{"model": "multi-label image tagger", "dataset": "photos of plants, animals and fungi (iNaturalist)", "train_examples": 155796, "image_size": 40, "crop_scale_min": 1, "horizontal_flip": true, "translate": 0.06, "arch": "vit", "norm": "rmsnorm", "norm_position": "pre", "activation": "gelu", "mlp_ratio": 4, "head_dim": 32, "fused_qkv": false, "bias": "all", "qk_norm": false, "parallel_block": false, "inner_norm": false, "moe": "top_k", "num_experts": 32, "moe_every": 2, "expert_mlp_ratio": 0.25, "experts_per_token": 1, "shared_expert": true, "patch_size": [4, 4], "conv_stem": false, "layers": 12, "width": 128, "positions": "learned", "pooling": "mean", "num_labels": 75, "residual_init": "none", "optimizer": "normuon", "muon_scale": "spectral", "lr": 0.011, "momentum": 0.95, "nesterov": true, "orthogonalizer": "polar_express", "adamw_lr_other_params": 0.0018, "grad_clip": 0.5, "steps": 13100, "batch_size": 256, "epochs": 21.5, "lr_schedule": "step", "warmup_steps": 650, "weight_decay": 0.01, "adamw_weight_decay_other_params": 0}
Rows from block 7 of a small multi-label image tagger, named by matrix and row number. Rows with one number within an expert belong to one neuron, the router's apart. Each number is 128 + 24 x the weight over its row's rms, rounded and kept within 0 to 255. All counts start at 0.
Before each expert's rows are labels from the 100 images, of 14848, where the router gives the expert most weight on average: "responds to" is what is common among them; "colour at peak" is the nearest of a few named colours to the mean colour under the peak. Only what is clearly more common there than usual is listed. The data: photos of plants, animals and fungi (iNaturalist).
# router: router (model.blocks.7.mlp.router.weight, 32x128, trained with AdamW), inputs 0-63
# up: expert up (model.blocks.7.mlp.up, 32x32x128), inputs 0-63
# down: expert down (model.blocks.7.mlp.down, 32x128x32, transposed), outputs 0-63

# expert 7
responds to: order Odonata; family: Coenagrionidae; text has "damselfly"
colour at peak: brown
router.7 [130 122 174 137 165 113  85 115 152 161 149 102 151 149 164 134 149 121 165 127 160 146  89 127 104 153 143 114  98 148 114 167 137 120 149 152 128 144 125 127 102 121 153 133 138 175 106 137 140 155 150 137  91 141 180 146 162 104 120 157 161 131 103 132]
up.0 [ 64 148  95 105  88 123 110 154  89 127 167 122 102 174 154 176 127 112 176 166 117 133 131 139 118 154 126 145  99 124 120  94  97 142 143 126 120 143 156 137 100 122 121 122 105 124  79 156 136  71 138 117 109 110 150 146 119 126 131 120 110  96 126 124]
down.0 [114 132 141 136  99 175 140 130 138 180 153  97 123 125 128 128 116 111 139 137 134  96 141 154 148  97 140 124 140 169 131 132 107 135 153  70 120 107 151 107  91 121 115  73 137 124 121 173 158 103 162 131 146 159  93 146 141 116 111 150 136 104 149 134]
up.1 [105 143 137 133 128 164 103 133 129 160 159 145 121 126 106 155 114 104 106 126 135 130 163 136 155 140 111 104 127 166 160 114 130 126 143 126 102 136 145  79 108 157  85 124 119 136 158 145 142 136 107 125 144 143 120  98 185 127 120 127 124 117 129 154]
down.1 [112 129 125 152 157 168 127 100 157 126 143 112 161 114 155 130 176  99 127 148 160 129 163 139 109 130 148 145  81 100 147 154 156 123 104  92 125 111 111 152 131 142 141 163 136  76 147 145 127 118  98  95 125 111 158 147  97 112 102 130 118 108 107 117]
up.2 [142 129  93 183  99 116 162 118 152 128 124 125 124 143  98 136 136 149 147 161 149 144  84  74 132  99 106  97 160 121 122 174 115 138 145 113 167 123 156 139 137 124 136 184 122 136 109 155 132 136 116 146 114 138 115 134 159 149 110 146 127 130 149 120]
down.2 [139 155 198 115 119 117 111 121 131 121 174 128 166 167 121 137 109 135 120 123  95 110 114 112 105 147 143 107 125 137 117 148 146 125 100 119 119 157 108 129 113 182 116 132 149 135 146 118  92 122 125 141 108 147 139 101 129 113 151 144 124 118  94 139]
up.3 [135 183 141  90 111  80 183 133 181 173 132 139 102  88 164 109 131 153 117 144 171 142 133 139 134 124 135 133 142 127 134 195 157 141 132 147 112 138 133  82  81  89  92 120 122 168 101 138 103 137  89  94 128 127 110 149 118 148 137  91 120 168 120 169]
down.3 [124 108 123 111 105 108 107 155  87  93 139 170 119 113 158 113 133 133 108 122 138 116 151 159 158 138 140 120 150  98 137  76 182 143 115 118  90 159 124 133 127 112 121 122 115  68 165 155  93 101 151 127 115 111 106 116 143 149 157 126 119 143 154 131]
up.4 [133  93 116 128 103 143 129 103  94 151 133 155 162 112 142 106 139 113 116 117 122 164 105  94  85 149 124  99 132 146 183 133 124 152 117 124  79 147 167 108 166 124 140 132 108 116 112 180 136 108 116  92 166 157 149 141 152 111 153 148 145 109 120 169]
down.4 [103 116  97 166 114 144 129  95  85  94 143  94 189 132 163  92 119  89 170 146 102 124 165  65 150 111 112  89 108  94 124 132 109 144 163 144 129 108 117 116 158 120 108 147 162 161 142 141 141 132  99 127 149 144 105 102 143 106 130 163 144 112 181 122]
up.5 [132 124 130  98  84 138 131  99  98 115 190 161 120 104 180  99 101 109 161  95 145 107  88 116 151 126 116 139 124  77 125 157 116 138 134 120 144 126 123 136 136 127 155 132 123 135 123 111 105 103 109 174  84 145  99 125 126 123 112 142 149 153 145 178]
down.5 [127  79 123 133 118 127 149 129 113 118 100 133 134 150 129 143  80 125 167 136 149 144 112 161  98 148 131 139 119 131  77 127 119 125 167 154 123 115 126 136 144 134 150  90 181 136 128 105 123 119 110 127 118  94 157 154 103 136 141 162 147  67 132 172]
up.6 [147  99 137 156  94 168 120 112 119 100 148 127 110 145 129 182 122  85 134 108 158 142 142 148 148 112 125 136 153 106 153 100 158 138 159 131 152 143  88 131 142  78 141 125 125 118  85 113 144 118 142 126 149 151 114 114 153 176 147 108 150 117 139 119]
down.6 [124 146 127 102 125 141 114  80 170 120 144 160 121 110 113 113 143 146 125 114 145 164 137 138 120 116 108 151 118 120 116 126 129 174 140 153 152 121 108  94 172 104  90  94 120  86 166 123 103 154 126 157  88 135 108  61 150  91 152 102 121 143 127 157]
up.7 [119 144 163 113 106 129 153 108 157 118 104 145 147 135  93  90 103 117 112 155 152 110 110 107 163 109 149 131 157 114 135  75 126 174 125 107 128 122 101 146 192 163  98 174 122 121 116 158 128 147 126 108 155 136 102 157 102 110 123 123 125 117 108 147]
down.7 [189 113 139 156 102 174 118 104 152  93 145 124 104 105 134 135 141  98 128  98 127 145 144 131 147  88 154 136 105 113 131 116 124 130  85 104 133 133 147 141 114 114 147  99 122 163 169 144 124 117 129 165  77 155 122 138 133 105 101 112 125 186 150 126]
up.8 [137 127 110 170 143 130 153 143  83 123 130 116  65 112 133 135 139 119 129 142 119 138 100  97 130  78 113 135 141  97  98 130 139 151 118 112 129 188 111 141 103 144 136 172 162 111 167  93 115 148 136 146 119 136 149 115 108 139 111 115 129 147 129 127]
down.8 [111 125 137  95 118 103 155 105 101 188 123 158 106 129 166 157 120  71 140 151 117 110 120 143 122 124 130 123 108 161 131 118 127 118 132 162  80 140 124 119 127 150 140 133 155 129 138 108  87 141 126 146 130 146 171 121 155 130 153 208  93 128 139 128]
up.9 [ 97 122  76 113 130 116 145 148 162 120 136  99 121 180 119 159 126 115 147 116 158 117 141 131  79 140 129 163 103  95 132 136 181 117 111 103  97 124 155  73 142  93 156 138 136  92 125 107 158 159 164 133 178  87 177 138 109 133 153 128 113 109 156 112]
down.9 [153 144 155 169 131 128 134 110 163 198 123 136  93 124 138 165 124 184 122 120 151 106 124 146 132 132 149 111 154 138 129 138 121 146 138 170 142 143 145 109 162 138 106 122 103 143 131 101 111 109 124 130  87 156 111 180 125 161  97 103 148 130 104  89]
up.10 [135 142 143 114 156 147 121 145 102 160 171 125 161 139 116 134 139 157  86 125 103 102 164 145 153 146 120 169 105 106 151 133 114 115 122 159 103 101 118 126 104 157 166 141 105 135 156 128 127 144 132 180 134 119 162 104 127 123 109 132 141 138 164 116]
down.10 [122 113 133 132  88 155 146 133 131 104  57 121 144 164 107 166 126  89 132 149 125 124 152 172 120 115 131  88  97 155 112 101  99 123 136 143 112 123 126 161 134 119 110  95 164 114 114 145 154 132  83  94 114  74 162 135 110 154 127 142 120 108  98 133]
up.11 [123 109  83 160 163 112 130 145 124 134 173 122 137 144 145  85 134  99 172  81 149 150 112 123 114 132 128 146 144 104 131 107 164 144 107 134 134 131 138 125 139 146 149 151 125 136 176 109 163 146 124 145 129 119 128 144 148 135 138 152 130 125 117 135]
down.11 [137 133  70 143 160 146 119 133 146 123 127 143 104 106 141 146 140 144  96 107 121 170 137 115 127  67 149 101 139 162 120 152 125 120 127 117 111 127 135 166 171 125 120 146 106 160 119 148 126  76 160 121 142  93 127 137 122 143 121  92 125 151  90 152]

# expert 21
responds to: class Agaricomycetes; phylum Basidiomycota; kingdom Fungi
colour at peak: brown; black
router.21 [134 167 137  84 122 115 112 124 105  94 103 138  83 137 111 134  69 113 132 135 122 130 161 119 163 131 130 159 148 146  87 167 133 118 112 112 103 133 110 170  79 140 137 132 106 174 120 123  98 121 128 116 122 106  85  80 152 112  95  94 112 146 151 121]
up.0 [125 132 147  78  90 118 156 140 128 133 109 125 185 104 148  94 105 147  97 131 118 113 117 106  95 121 133 169 144 121 141 122 114 133 109 147  87 121 131 162  95 113  89 147 147 144 125 134 120 159 114 147 132 112 140 113 145 127 134 137  79 102 129 148]
down.0 [132 123 129  66 176 132  99 106 105 129 101 180  97 107 120 121 130 126 145 130 144 134 117 140 123 121 146 118 137 140 114 139 141 159 139 148 129 145 135 147 170 138 121 127 129 144 200 120 105 132 145 185 118 120 163 148 140 121  87 157 128 141  76 155]
up.1 [ 89 164 106 124 167 161 137 156 153 113 157  99 114 154 121 162 128 139 159 108 126  76 159 147  98 136 136 113 162 101 121 177 130 127 128 136 146 165 130 115 120 126 115 144 114 142 146 131 149  89 139 162 145 132 100 131 140 136 119  96 131 121  99  93]
down.1 [122 138 125 123 114 139 132 154 160 126 120 125 136 158 116 110 150 172 119 103 138 138 123 125 171 118 105 111 122 108 143 137 132 142  90 138 135  99 107  93 154 176 120 164 137 109 121  91 135 106 104 150 131  82  76 123  93 124 112 106 132 168 107  76]
up.2 [ 92 126 119 106 144 136 150  86 114  53  90 173  98 127 132 100 106 112  96 151 148 150  74 121 107 123  83 144 131 150 131 102 171 153 142  86  97 120 126  89 142 123 128 130 134 155 112  98 144 128 122 128  86 103 112 165 138 178 139 121 146 145 140 144]
down.2 [132  96 151 157 138  66 121 109 110 109 150 120 131 121 115 142  96 128 169  99 113 160  80 129 154 113 149 152 165 126 109  96 127 120 122 123 117 142 127 138 100 139 158 137 146 126 108 109 149 141 136 194 138  72 152 101 141 142 108 115 139 120 115 127]
up.3 [133 114 135 135 101 148 122 140 121 134 145 152 116 149 117 105 135  79 139 109 181 147 165  92 116 100 120 126 131 138 166  87 120 163 115 134 134 146 120 179 127 124 133 109 135 205  83 109 141 105 118 119 159 107  93 138 165 123 106 127 118 152  84 123]
down.3 [132 137 133 124 136 116 142  98  60 111 131 132 135  98  77 108 104 122 155 126  73 143 132 128 122  87 140 146 143 139 131 135 167 175 153  95 117 101 111 113 180 105 104 174 135 121 150  85  97 120 123  83 126 157 150 127 136 112 134  99 100 134 155 106]
up.4 [154 105 145 157 156 129 148  93 156 173 162  99 111 131 140  87 109 183 191 120 130  89 164  89 110 127 140 137 136 156 112  97 121 158 134 138 114 129 152  94 107 140 150 111 141 168 133  85 157 162 116 112 116 155 162 150 116 121 109 111 101 102 157  98]
down.4 [131 107 104  97 124 117 121 139 111 130 110 116 127 140 159 154 174 122 126 117 133 119 148 157 125 145 119 127 126 150  69 119 112  64 146 120 131 149 146 135 116 123 186 111 128 164 100  98 157 167 129 122 110 171 151 143 144  71 158 137  87 180 134 107]
up.5 [142 110 100 119  99 111 150 112 139 101 155 120  89 174  73 117 112 145 162 167 128 158 127 142  89 143 112 162  87  96 108 137 129 142 117 119 137 136 185 104 100 111 142 121 108 106 107 118 173 103 120 113 119  66 123 125 150 138 139 133 102 110 150 121]
down.5 [ 96  99  76 120 150 114 103 157  96 118 105 125 121 157 140  79  87 125 168  75 165 118 122 146 159 138 158 118 110 100  93 135 102  89 149 129 149 168 192 114 171  78 123 130 119  99 135  70 108  81 131 127 108 127 101 126 108 130 139 150 168 142 146 139]
up.6 [129 102 144 109 135 142 160 158 160 131 148 123  94 187 136 118 107 119 120 149 129 126 158  87 133 109 148 121 163 142 140 130 123  99  86 133 147 144  62 124 135 145 158 101 145 148 124 145 126 149 110 133 104 124 136 102 156 156 161 138 127 146 138 134]
down.6 [146 157  77  85 104 112 142 110 124 105 157 139 133 133 108 150 127 131 119  78  86 150 111 142 126 139 159  62  82 122 116 172 139 106 136 150 110 137 114 109 132 152 140 165 100 130  71 105 133 160  96 129 112 131 131 129 130 118 143 115  66 115  84 166]
up.7 [ 83 139 127 132 169 108 126 138 112  66  61 142 117 130 127 123 133 134 128 127 105 159 152 125 145 129 129 110 121 178 112 129 114  78 140  95 109 177 183  99 144 104 139 122 130 125 163 129  97 113 122 135 162 142 115  88 132 102 136 183 156 149 134 117]
down.7 [146 103 124 164  60 100 110  94 130 145 101 119 135 133 122 130 108 125 185 116 103 116 138 137 174 147 110 172 121 168 165  98 117 154 139 148  94 142 120  89  95 153 131 106 186 107 113 130 173 109 143 132  92 113 144 150 128 132 155 121 140 104 141  89]
up.8 [116 113  82  99 108 140 184 151 113 105 134  91 148 206 117 130 130  92 117 111 111  96 114 145 105 148 144 144 128  77 110 113 150  90 109 134 129 134 132 134 118 107 135 136 119 106 101 185 103  97 164 120 151 157 150 130  98 144 134 118 122 169 131 122]
down.8 [132 130 134 122 124 123 168 123 125  61 112  97 183 120 114 131 142 132 105 110 123 115 111 157 113 184 140 126 128  91 135  84 108  96 160 120 144 165 164 135 155  91 101  99 139 125 129 103 120 162 135 152 141  81 127 102  92 112 150 130 125 119 137 124]
up.9 [152 148 116 167 146 148 138 115 169 169  74 146 129 106 105 124 135  81 105 143 138 125  98 110 111 126 162 119 146 167  95 172 124 140 148  93 159 144 136 149 146 141 133 129 109 162 121 131 135 141 115 132 157 147 117 116 116 122 118 120 144 148 154 150]
down.9 [150 124  94 125 142 116 155  69 144 152 120 103 159 113 141 106 124 113 114 162 105 123 148 105 153 102 141 125  90 120 126 157  77 146 182 136 171 116 123 152 111  76 136  99 161 125 107  95 132 132 123 116  89 121 136 142 120 117 128  77 120 154  84 126]
up.10 [ 96 157 115 148 146 116 105 147 153 158 154 157  74 116 148 152 121 120 148 120 148 126  97 150 106 152 102 160 116 131 123 100 146 149 123 124 137 155 101 107 152 143 151 135 127 156 163 115 124  98 148 141 127 112 163 142 163 109  96  38 114 155 126 130]
down.10 [138 122 168 171 135 113 155 117 158 129 115 103 113 160 101 129 149 115 143 120 125 132 127 137 161 118 128 154 137 100 121 157 102 120 113 125 120 132 130 139  76 139 166 142 126 146 140 121 158 150 122  88 114 113 128 157  78 140  90  92  66 109 143 150]
up.11 [156 116 139 101 139 101  95 133 158  87 103 151 133 113 138  73 119 102 113 132 121 142 113 107 186 137 135  93 116 149 102 171 134 118 127 129 140 129 122 134 127 141  91 154 118 108 122 115 129 165 111 147 137 106 135 126 137 131 111 123 141 163 151 167]
down.11 [134  88 127 163 170  85 154 136 156 153 155  98 133 114 123 162 127 125 129 172 145 124 128  97 147 157  98 115 120 119 101 139 127 134 135 132 146 120 165 150 117 148 137 124 124 136 130 122 129 125 161 121 114 174 156 116 143 148 138 135 121 119 107 134]

# expert 31
responds to: order Accipitriformes; family: Accipitridae; text has "buteo"
colour at peak: white
router.31 [126 153 118 125 137  91 109 158 135 120 115 114 133  96 112 116 103 130 131 154  83  85 162 166 138 152 131 141 101 139 129 157 126  76 134 140 158  96 123 152 101 123 153 145  86 140 127  80 147 119 150 104 148 160 110 155 155 105 100 144 148 129 134  97]
up.0 [113 130 112 150 116 100 102  80 103 141 138 132 147 132 118 107 133 133 163 163 119 180 113 123 102 134 118 134 110 132 109 127 160 144 171 115 116 119 111 171 140 169 186 161 129  98  88 120 141 137 110 132  97  84 174 129 107 128 156 110 131 190 121 149]
down.0 [139 126 107 149  91 127 162 122 132 113 133 102 148 147 166 116 111 189 160 112 108 160 112  68 120 103 142 129 174 116 146 139 149 109 133 135 101  93 122  93 165 133  85 120 121 128 115 135 120 120 136 101 131 140 157 156 106 122 113 159 158  82 125 139]
up.1 [134 130 108 152 149 110 130 111 141 136 129 141 127 110 145 118  97 115  92 118 144 117 106 149 138 132  76 166 129  91 135 111 128 185 156 121 149 108 114 121 157 166 121 137 152 104 153 125 176 101 128 153 125 125 146 144 117  95 143  88 126 131 121 181]
down.1 [168 167  80 141 103 113 112  96 141 111 113 133 174 118 122 142 159 156 137 152 126 152 107 117 119 138 144 146 119  96  96 103 152 179 119 123 145 174  68 137 114 134 124 141 137 108 109 151 164 112 116 123 133 142 174 152 154  85 114 131 155 159 139 148]
up.2 [108 172  99 187 116 123 139 143  97 159 143  98 127 105 120  80 124 120 101 163 118 116 116 128 136 113 128 151  93 129 114 122 159 141 148 131 119 118 110 129 174 133 109 127 106 140  99  87 132 135 141 124  99 125 113  99 125 117 150 151  98  95 153 128]
down.2 [165 162 167 139  97 100 153 133 103  72 118 105 149 155 122 121 139 129 129 111 146 145 162 102 169 109 133 105 104 127 122 154 103  94  99 126 138 130  99 104 106 113  74 135 155 149 101 127 132 105 111 144 161 182  87 106 145 111 118  86 158 152 100 155]
up.3 [146 137 146 118 154 125  96 182 100 119 157 136 147 117 131 102 118 146 113  94 103  77 106 153 135 111 150 121 103 147 124 168 119 112 165  88 142 139 112  93 113 121 163 123 149 140 100 103 119 114 106 147 100  91 105 131 118 130 139 119  84 159 141 147]
down.3 [145 133 112 139 114  91 123 146 115 127 129 115  86  86 139 110 137 131  97 130 152 141  97 151 128 137 151 123 120 163 147 120  76 128 126 129 142 150 171 143 146 119 164 136 103 125 122 149 187 100 121 109 125 133 153 142 154 135 154 137 115 119 147 144]
up.4 [140 142 129 159 111 150 138 144 123 144 163 119 145 157 116  91 111 111 146 100 143 154 115 126 106 111 138 174 130 111 181 133 150 144 140 105 177 170 161 129 180 142 150 112 119  98  66 130 146 121 140 145 137  65  91 125 139 149 134 112 164  71 131 102]
down.4 [136 176 170  89  96 152 125 111  91 155  84 176  92 124 112 111 147 133 148 112 104 133 123 118 120 126 109 138 161 134 106 157 102 137 168 123 106 137 109 143 106 122 118 100 131 128 106 119 134 129  80 148 105 119 112 151  99 137 102 125  83  98 144 145]
up.5 [111  87 106 157 160 145 120 157 150 142 129 109 174  77 126 122 179 150  84 155 119 115 167 138 117 140 150 130 140  93 120 110 110 129 105 143 116 138 140  99 128 122 136 139 129 112 185 129 175 134 133 158 131 134 126 127 168  84 131 153 157  89 141 111]
down.5 [142 101 144 153 119 176 125 106 152 138 149 124 108 183 141 149 116 140 169 156 115 134 166 107 157  88  97 106 128 110 132 121 133 158 157  91 154 158 155 125 135 117 139 106 127 122 138 145 120 133 142 130 179 139 100 132 123 125  96 111 118 169 166 127]
up.6 [123 106 117 131 155 120 140 124 153 143 126 104 114 157 146 126 122  81 176 133 145 150 105 141  93 132 106 147 120 107 128 120 157 148 131 112 159 161 181 137 153 177 123 102 141 154 109 135 143 108 159 116 163 121 143 134 145 129 127 123 148 127 133 129]
down.6 [141 153 173 148 117 168 128 132 120 116 136 150 116 151 125  67 140  92 115 157 122 151  78 125 126 113 121 119 116 182 163  86 135 119  97 131 128 155 105 124 138 116 128 128 125  74 102 140  96 149 150  76 103 102 149 143 112 103 133 116 102 123 129 145]
up.7 [162 116 162 138  68 154 120  82 146 124 189 146 128 128 130 162 108 136 100 145 133 113 156 104  91 107 139 148 124 157 168 195 142 152 120 131 149 110 133 143 146 144 101 119 131 153  98 193 140 153 132 162 141 130 142  99 130 137 113 129 155 130 150 135]
down.7 [104 143 146 115 109 184 148 162 124 131  80 124 140 137  91 140  61 121  94 121 105  93  92 141 114 155 130 167 146 136  99  95 136 119 151 127 149 121 166 115 138  98  87 123 129 151 169 114 107 122 117 111 138 122 131 139 154  95  89 148  86 181 105  73]
up.8 [145 129 143 157 105 132 108  96 149 116 133 135 120 104 141  92 140 106 163 141 111 162 164 137 154 109 145 141 142 173 165 171 130 119 140 116 136 154 100 128 137 106 143 157 142 108 191 132 138 168  95 100 116 137 136  80 128 145 113 109 133 124 130 147]
down.8 [122 148 138  88 104 120  99 123 156  88 136 129 141 107 113 112 146 143 148  90 102 120 140 166 159 146  86 153 137 139 121 120 172 140  87 153 103 125  92 104 131 168 145 131 173 117 119 139  91 138 152 125 122 131 153 108 176 127 117 108 127 151 142 100]
up.9 [110 131 127 113  86 147 137 156  98 147  95 164 131  85 162 144 108  80  87 144 112 111 151 125 134 144 138 113 139 113 155 167  91 123 100 145 113 128  86 168 113 155 120 136 131 102 112 140 116 160  97 156 109 173  94 155 143 105  83 146  97 100 122 146]
down.9 [ 89 130  98 134 137 137 157 117 138 157 160 106 137 173 138 122 105 128 177 171 125 117 152 104 108  98  94 191 137  99 136 139 128 134 161 130 127 120 126 117 124 124 167 135 146 150 150 125 171 138 143 111 190 112 105 115 120 124 106 137 113 127  79 172]
up.10 [139 128 161  99 173 146 126 136 131 165 128  97 147 161 104 137 100 132 112  88 138 148 131 146 115 139 118 107 127  78 121 109 152 173 118 150 147  94 126 114  96 109 170 145 128 133 111 142 109 108 139 124 138 123 107 126 164 146 167 129 111 144 152 141]
down.10 [172 124 115 115 146 139 145 137 111 109 165 173 137  93 113 136  98 161 138 101 147 186  95 155 112 106 130 126  95  96 123 128 138 149 163 143 101  87 142 178 185 165 110  87 140 118 146  90 114 102 153 100 126 112  91 132 122 132 134 166  97 100 122 113]
up.11 [120 133 135 145 135 118 156 114 149 129 104 136 103  74 121 140 156 119 120 125  54 152 130 141 128 118 116 133 176 152 124 139 123 141 147 145  85  94  90 107  81 114  67 101 122 124 174 141 120 102 117 112 119 123 157 147 164  93 147 121  85 121 122 122]
down.11 [125 104 138 166 158 155 151 137 158 114 186 113 150  95 170 148  92 146 120 133 122  89 144 133  98 164 108 105  89  70 134 115  90 128 125 142 129 102 140 137 102 130 166 134  79 144 128 140  85 118 183 148 146 134 138  79 126 121 139 140 156 155 152 119]

# expert 30
responds to: class Aves; phylum Chordata
colour at peak: cyan
router.30 [101 106 126 164 139 151  86 146 117  98 134 121 143 161  96 134 116 183  89 159 121 175 133 156  64 135 113 121 154 154 100  86 124 108 134 126 106 137 122 142 108  98 140 132 104  96 141 124 144 121 143  90 140 147 135 122 111 142 112 131 138 173 103 114]
up.0 [121 110 126 151 136 138 133 146  82 138 140 135 151 107 120 112 127  77 131 157 119  92 119 109 155 139 125 106 141 146  97 136 129 124 120 148  37 124 107 107 139 156 110 145 161 127 164 131 149 127  90 104 126 201 148 123 128 132 116 169  95 121 141 162]
down.0 [131 151 136 151 130 154 133 160 139 132 141  85  93 157 160 106 162 177 122 128 139 139 155 111 140 131 124 117 102 157 118 144 137 114 130 138  80 139 112 105  86 117 123 170  67 102 152 115  97 136 131 139 178 113 133 101 116 103 108 104 112 164 142  91]
up.1 [121 137 171 103 141 123 119 117 140 167 168 143  95 158 129 135 168 136 108 115 127 133 138 149 111 133 143 141 114 121 116 137 116 157 138 159 102  97 106 110 136 116 117 131 122 192 128  97 166 108 124 139 128 184 120 144 149 150  94 109 146 122 127 132]
down.1 [ 86 131  81 132 113 158 118 143 131 130  91 132 166 100 119  75 101  99 146 141 132 113 106 191 134 122 119  95 166 167 165 125 136 137 143 105 148 142 117 129 141 150 105 147 168 108 101 163 114 117 100  97 129 123 123 155 117 134 118  97 122 148  97 112]
up.2 [129 132 164 142 119 133 127  97 127 139 149 137  95 108 113 111 158 130 134 151 113 114  80 166 106 143  94 136 132  98 115 123 153 123 198 165 104 135 128 112 142 125 127 179 127 148 166 116 148 117 148 100 118 170 110 118 109  76 134 135 144 126 129  99]
down.2 [ 79 123 101 120 129 129 129 157 119 121 143 103 222 120 114  95 183  94 142 179 170 113 146 109 186 144 134 115 150 127 129 119 125 137 153 122 167 134 144 126 127 136 128 139 143 118 110 161 108 118 139 118  99  80 116 140 136 136 113 113 123 152 152 136]
up.3 [ 82 144 150 141 119 125  79 141 172 100  90 139 108 101 143 163 146 117 126 119 137 149 124 137 111 132 141 126 178 142 130 113 145 133  82 141 132 164 183 126  99 104 135 100 106 147 109 139 138 121 101 122 151 119  93 132  85 105 127 107  93 114 152  97]
down.3 [138 157 113 119 128 109 151 137 152  63 161 124 194 140 126 115 140 137  88 140 146 175 122 133 126 125 122 116 100 149 158 109 103 145 125 108 133 148 114 114  95 127 116 118 161  92 168 163 110 131 191 145 128 117 121 112 126 127 137 132 152 153 137 176]
up.4 [153 143  82 179 133 121 152 161  94 130 141 106 126 177 130 145 104 145 156 126 133 107 193 152 100 144 167 161 156 139 105 117 148 122 148 149 137 119 137 114  99  94 159 110 148 124 123 116 122  95 130 132 114 126 117 125 130 131 150  87 121 100 113 101]
down.4 [134 121 147 109 145 138 154 127 167 190 170 120 114 143 154 132 120 178 146 128 137 102  87 117 121 118 120 126 160  91 156 127 106 143 109 160 115 133  89 125 138 127 123 119 101 178 148 145 161 102 130 174 137  79 105 120 114 106 106 107 129 118 123 159]
up.5 [145 140 141 125 149 118  97 106  97  89 113 143 132  95 101 131 137 157 126 148 111 156 152 100 126 117 132 139 121 122  97 105  84 122 169  84 128  85 164 108 111 132 163 163 118 110 133 117 151 152 145  93 115 102 146 138 171 137 132 157 125 150 143 143]
down.5 [115 150 130 158 113 101 101 183 132 142 160  88  91 157 147 166 127  84 127 167 162 112 126 116 135 112 130 130  94 106 140 120 161 127 128 156 119 155 145 144 144 132 179 143 103  95 161 149 125 102 155 131 153 133 149 171 124 136 116 139 129 104  87 155]
up.6 [109 116 113 105 128 139 116 126 119 134 115 102 128 133  83 140 164 167 140 152 110  68 157 160 129 160 117 148 147  99 174  96 152 134 140  96 170 149 164 115 181 116 126 163  91 149  77 162 152 119 151 153 143 127 134 150 147 132 101 133 134 115 135  95]
down.6 [110 142  93 107 104 141 146  81 159 127 102 150 143 140 148 106 127 111 156 110 185 144  84 107 185 140 122 126 100  87 102 145 155 110 121 106 126 126  97 124 139 127 114 143 149 127 133 107 137 140 153 136 100 148 135  85 101  91 122 119 117 156 120 132]
up.7 [145  77 141  77 111 106 121 109 170 106 140 105 152 146 116 153 120 137 133 165 136 138  93 120 103 115  98 156 155 125 108 119 158 164 154 111 124  94 116 131 191  67 140 141 166 133 109 115 144 150 142 128 180 155 136 130  96 140 147 135 131 108 106 123]
down.7 [109 117 134 178 171 109 114 154 133 151  92 181 136 143 138 128  86 129 106 146 120 127 115 113 141 159  85  79 154 151 116 147 141  72 110 117 167 123 151 124 144  82  95  78 118 117 143 132 158 139  78 124 127  84 132 128 107 137  95 124 110 166 120 169]
up.8 [132 132 128 135 109 114 113  91  72 100 129 102 128 108 107 121 122 101  99 139 116 123 132 103 147 123  97 114  73 119  93 101 110 121  70 138  93  96 130 152 176 124 127 138 143  96 127 112  51 141 118 145 123 144 116 110 143 119 118 137 155 133 127 155]
down.8 [ 91 119 151 130 110 144  80 136  99 109 140 105 129 147 138 132 148 133 128  96 153 138 132 123 153 144 120 121 144 133 157 127 172 118  66 172 131 146 133 175  87 170 154 159 102 118 110 174 115 103 114 166 102 164 108 138 172 142 119 155  95 100 123 131]
up.9 [137 142 142 118 110 135 153 112 125 150 156 116 194 161 107 122 159 137 117 122 128 119 125 128 133 105 150 115 139 170 120 102 122 188 112 154 176 122 104 167  93 139 160 121 137 125 102 159 102 125 131 138 136 199 132 115 152 133 148  99 170 126 147 139]
down.9 [105 168 181 127 128 116 138 113 119 148 150 182  94 131 176 127 128 145 118 121 135 147 152 142 132 135 110 143 130 113 130 133 116  75  98 174  90 147 137 131 159 130 120 113 119 168 114 125 122  99 120 122 122 110 143 135 111 138 147 135 127 120 111 152]
up.10 [148 135 120 176 154 122 197 150 179 124 119 128 182 107 132 109 141 157 147 120 149 125 141 141 139 122 133  97 142 109 150 111  98 158 160 143 131 127  96 131  86 110 164  92 117 150 160 128 119  97 141 140 100 108 125 138 126 100 136 110 130 138 164 102]
down.10 [119 135 126 163 160 101 108 130 180 145  97 136 125 139 162 133 131 162 138 140 144  98 129 106 124 150 119 132 171 104  79 139 182 142 114  91 140 171 137 122  95 154 142 118 120 168 103 148 114 157 123 148 150 121 155  99 141 117 127 135 128 154 118 154]
up.11 [126 125 150 168 102 109 124 138 129 105  91 116 111 132 171 131 158 135 131 115 144 156 138 163 152 110 105 141 109 110 173  79 116 126 105 177 145 138 128 123 111 191  75 171 137  79 194 131 149 162 154 125 116 150 156  98 141 127 148 125 154 129  91 112]
down.11 [107 140 109  94 131 118 110 176  98 108 151 124 162 110 103 147 140 120  93 137 136 122 122 142 137 177 103 132 145 123  94 119 174 143 116 130  87 101 126 137 137 163 108 151 129 156 120 146 108 133 190  98 168 149 151 162 133 178 129 116 133 151 149 133]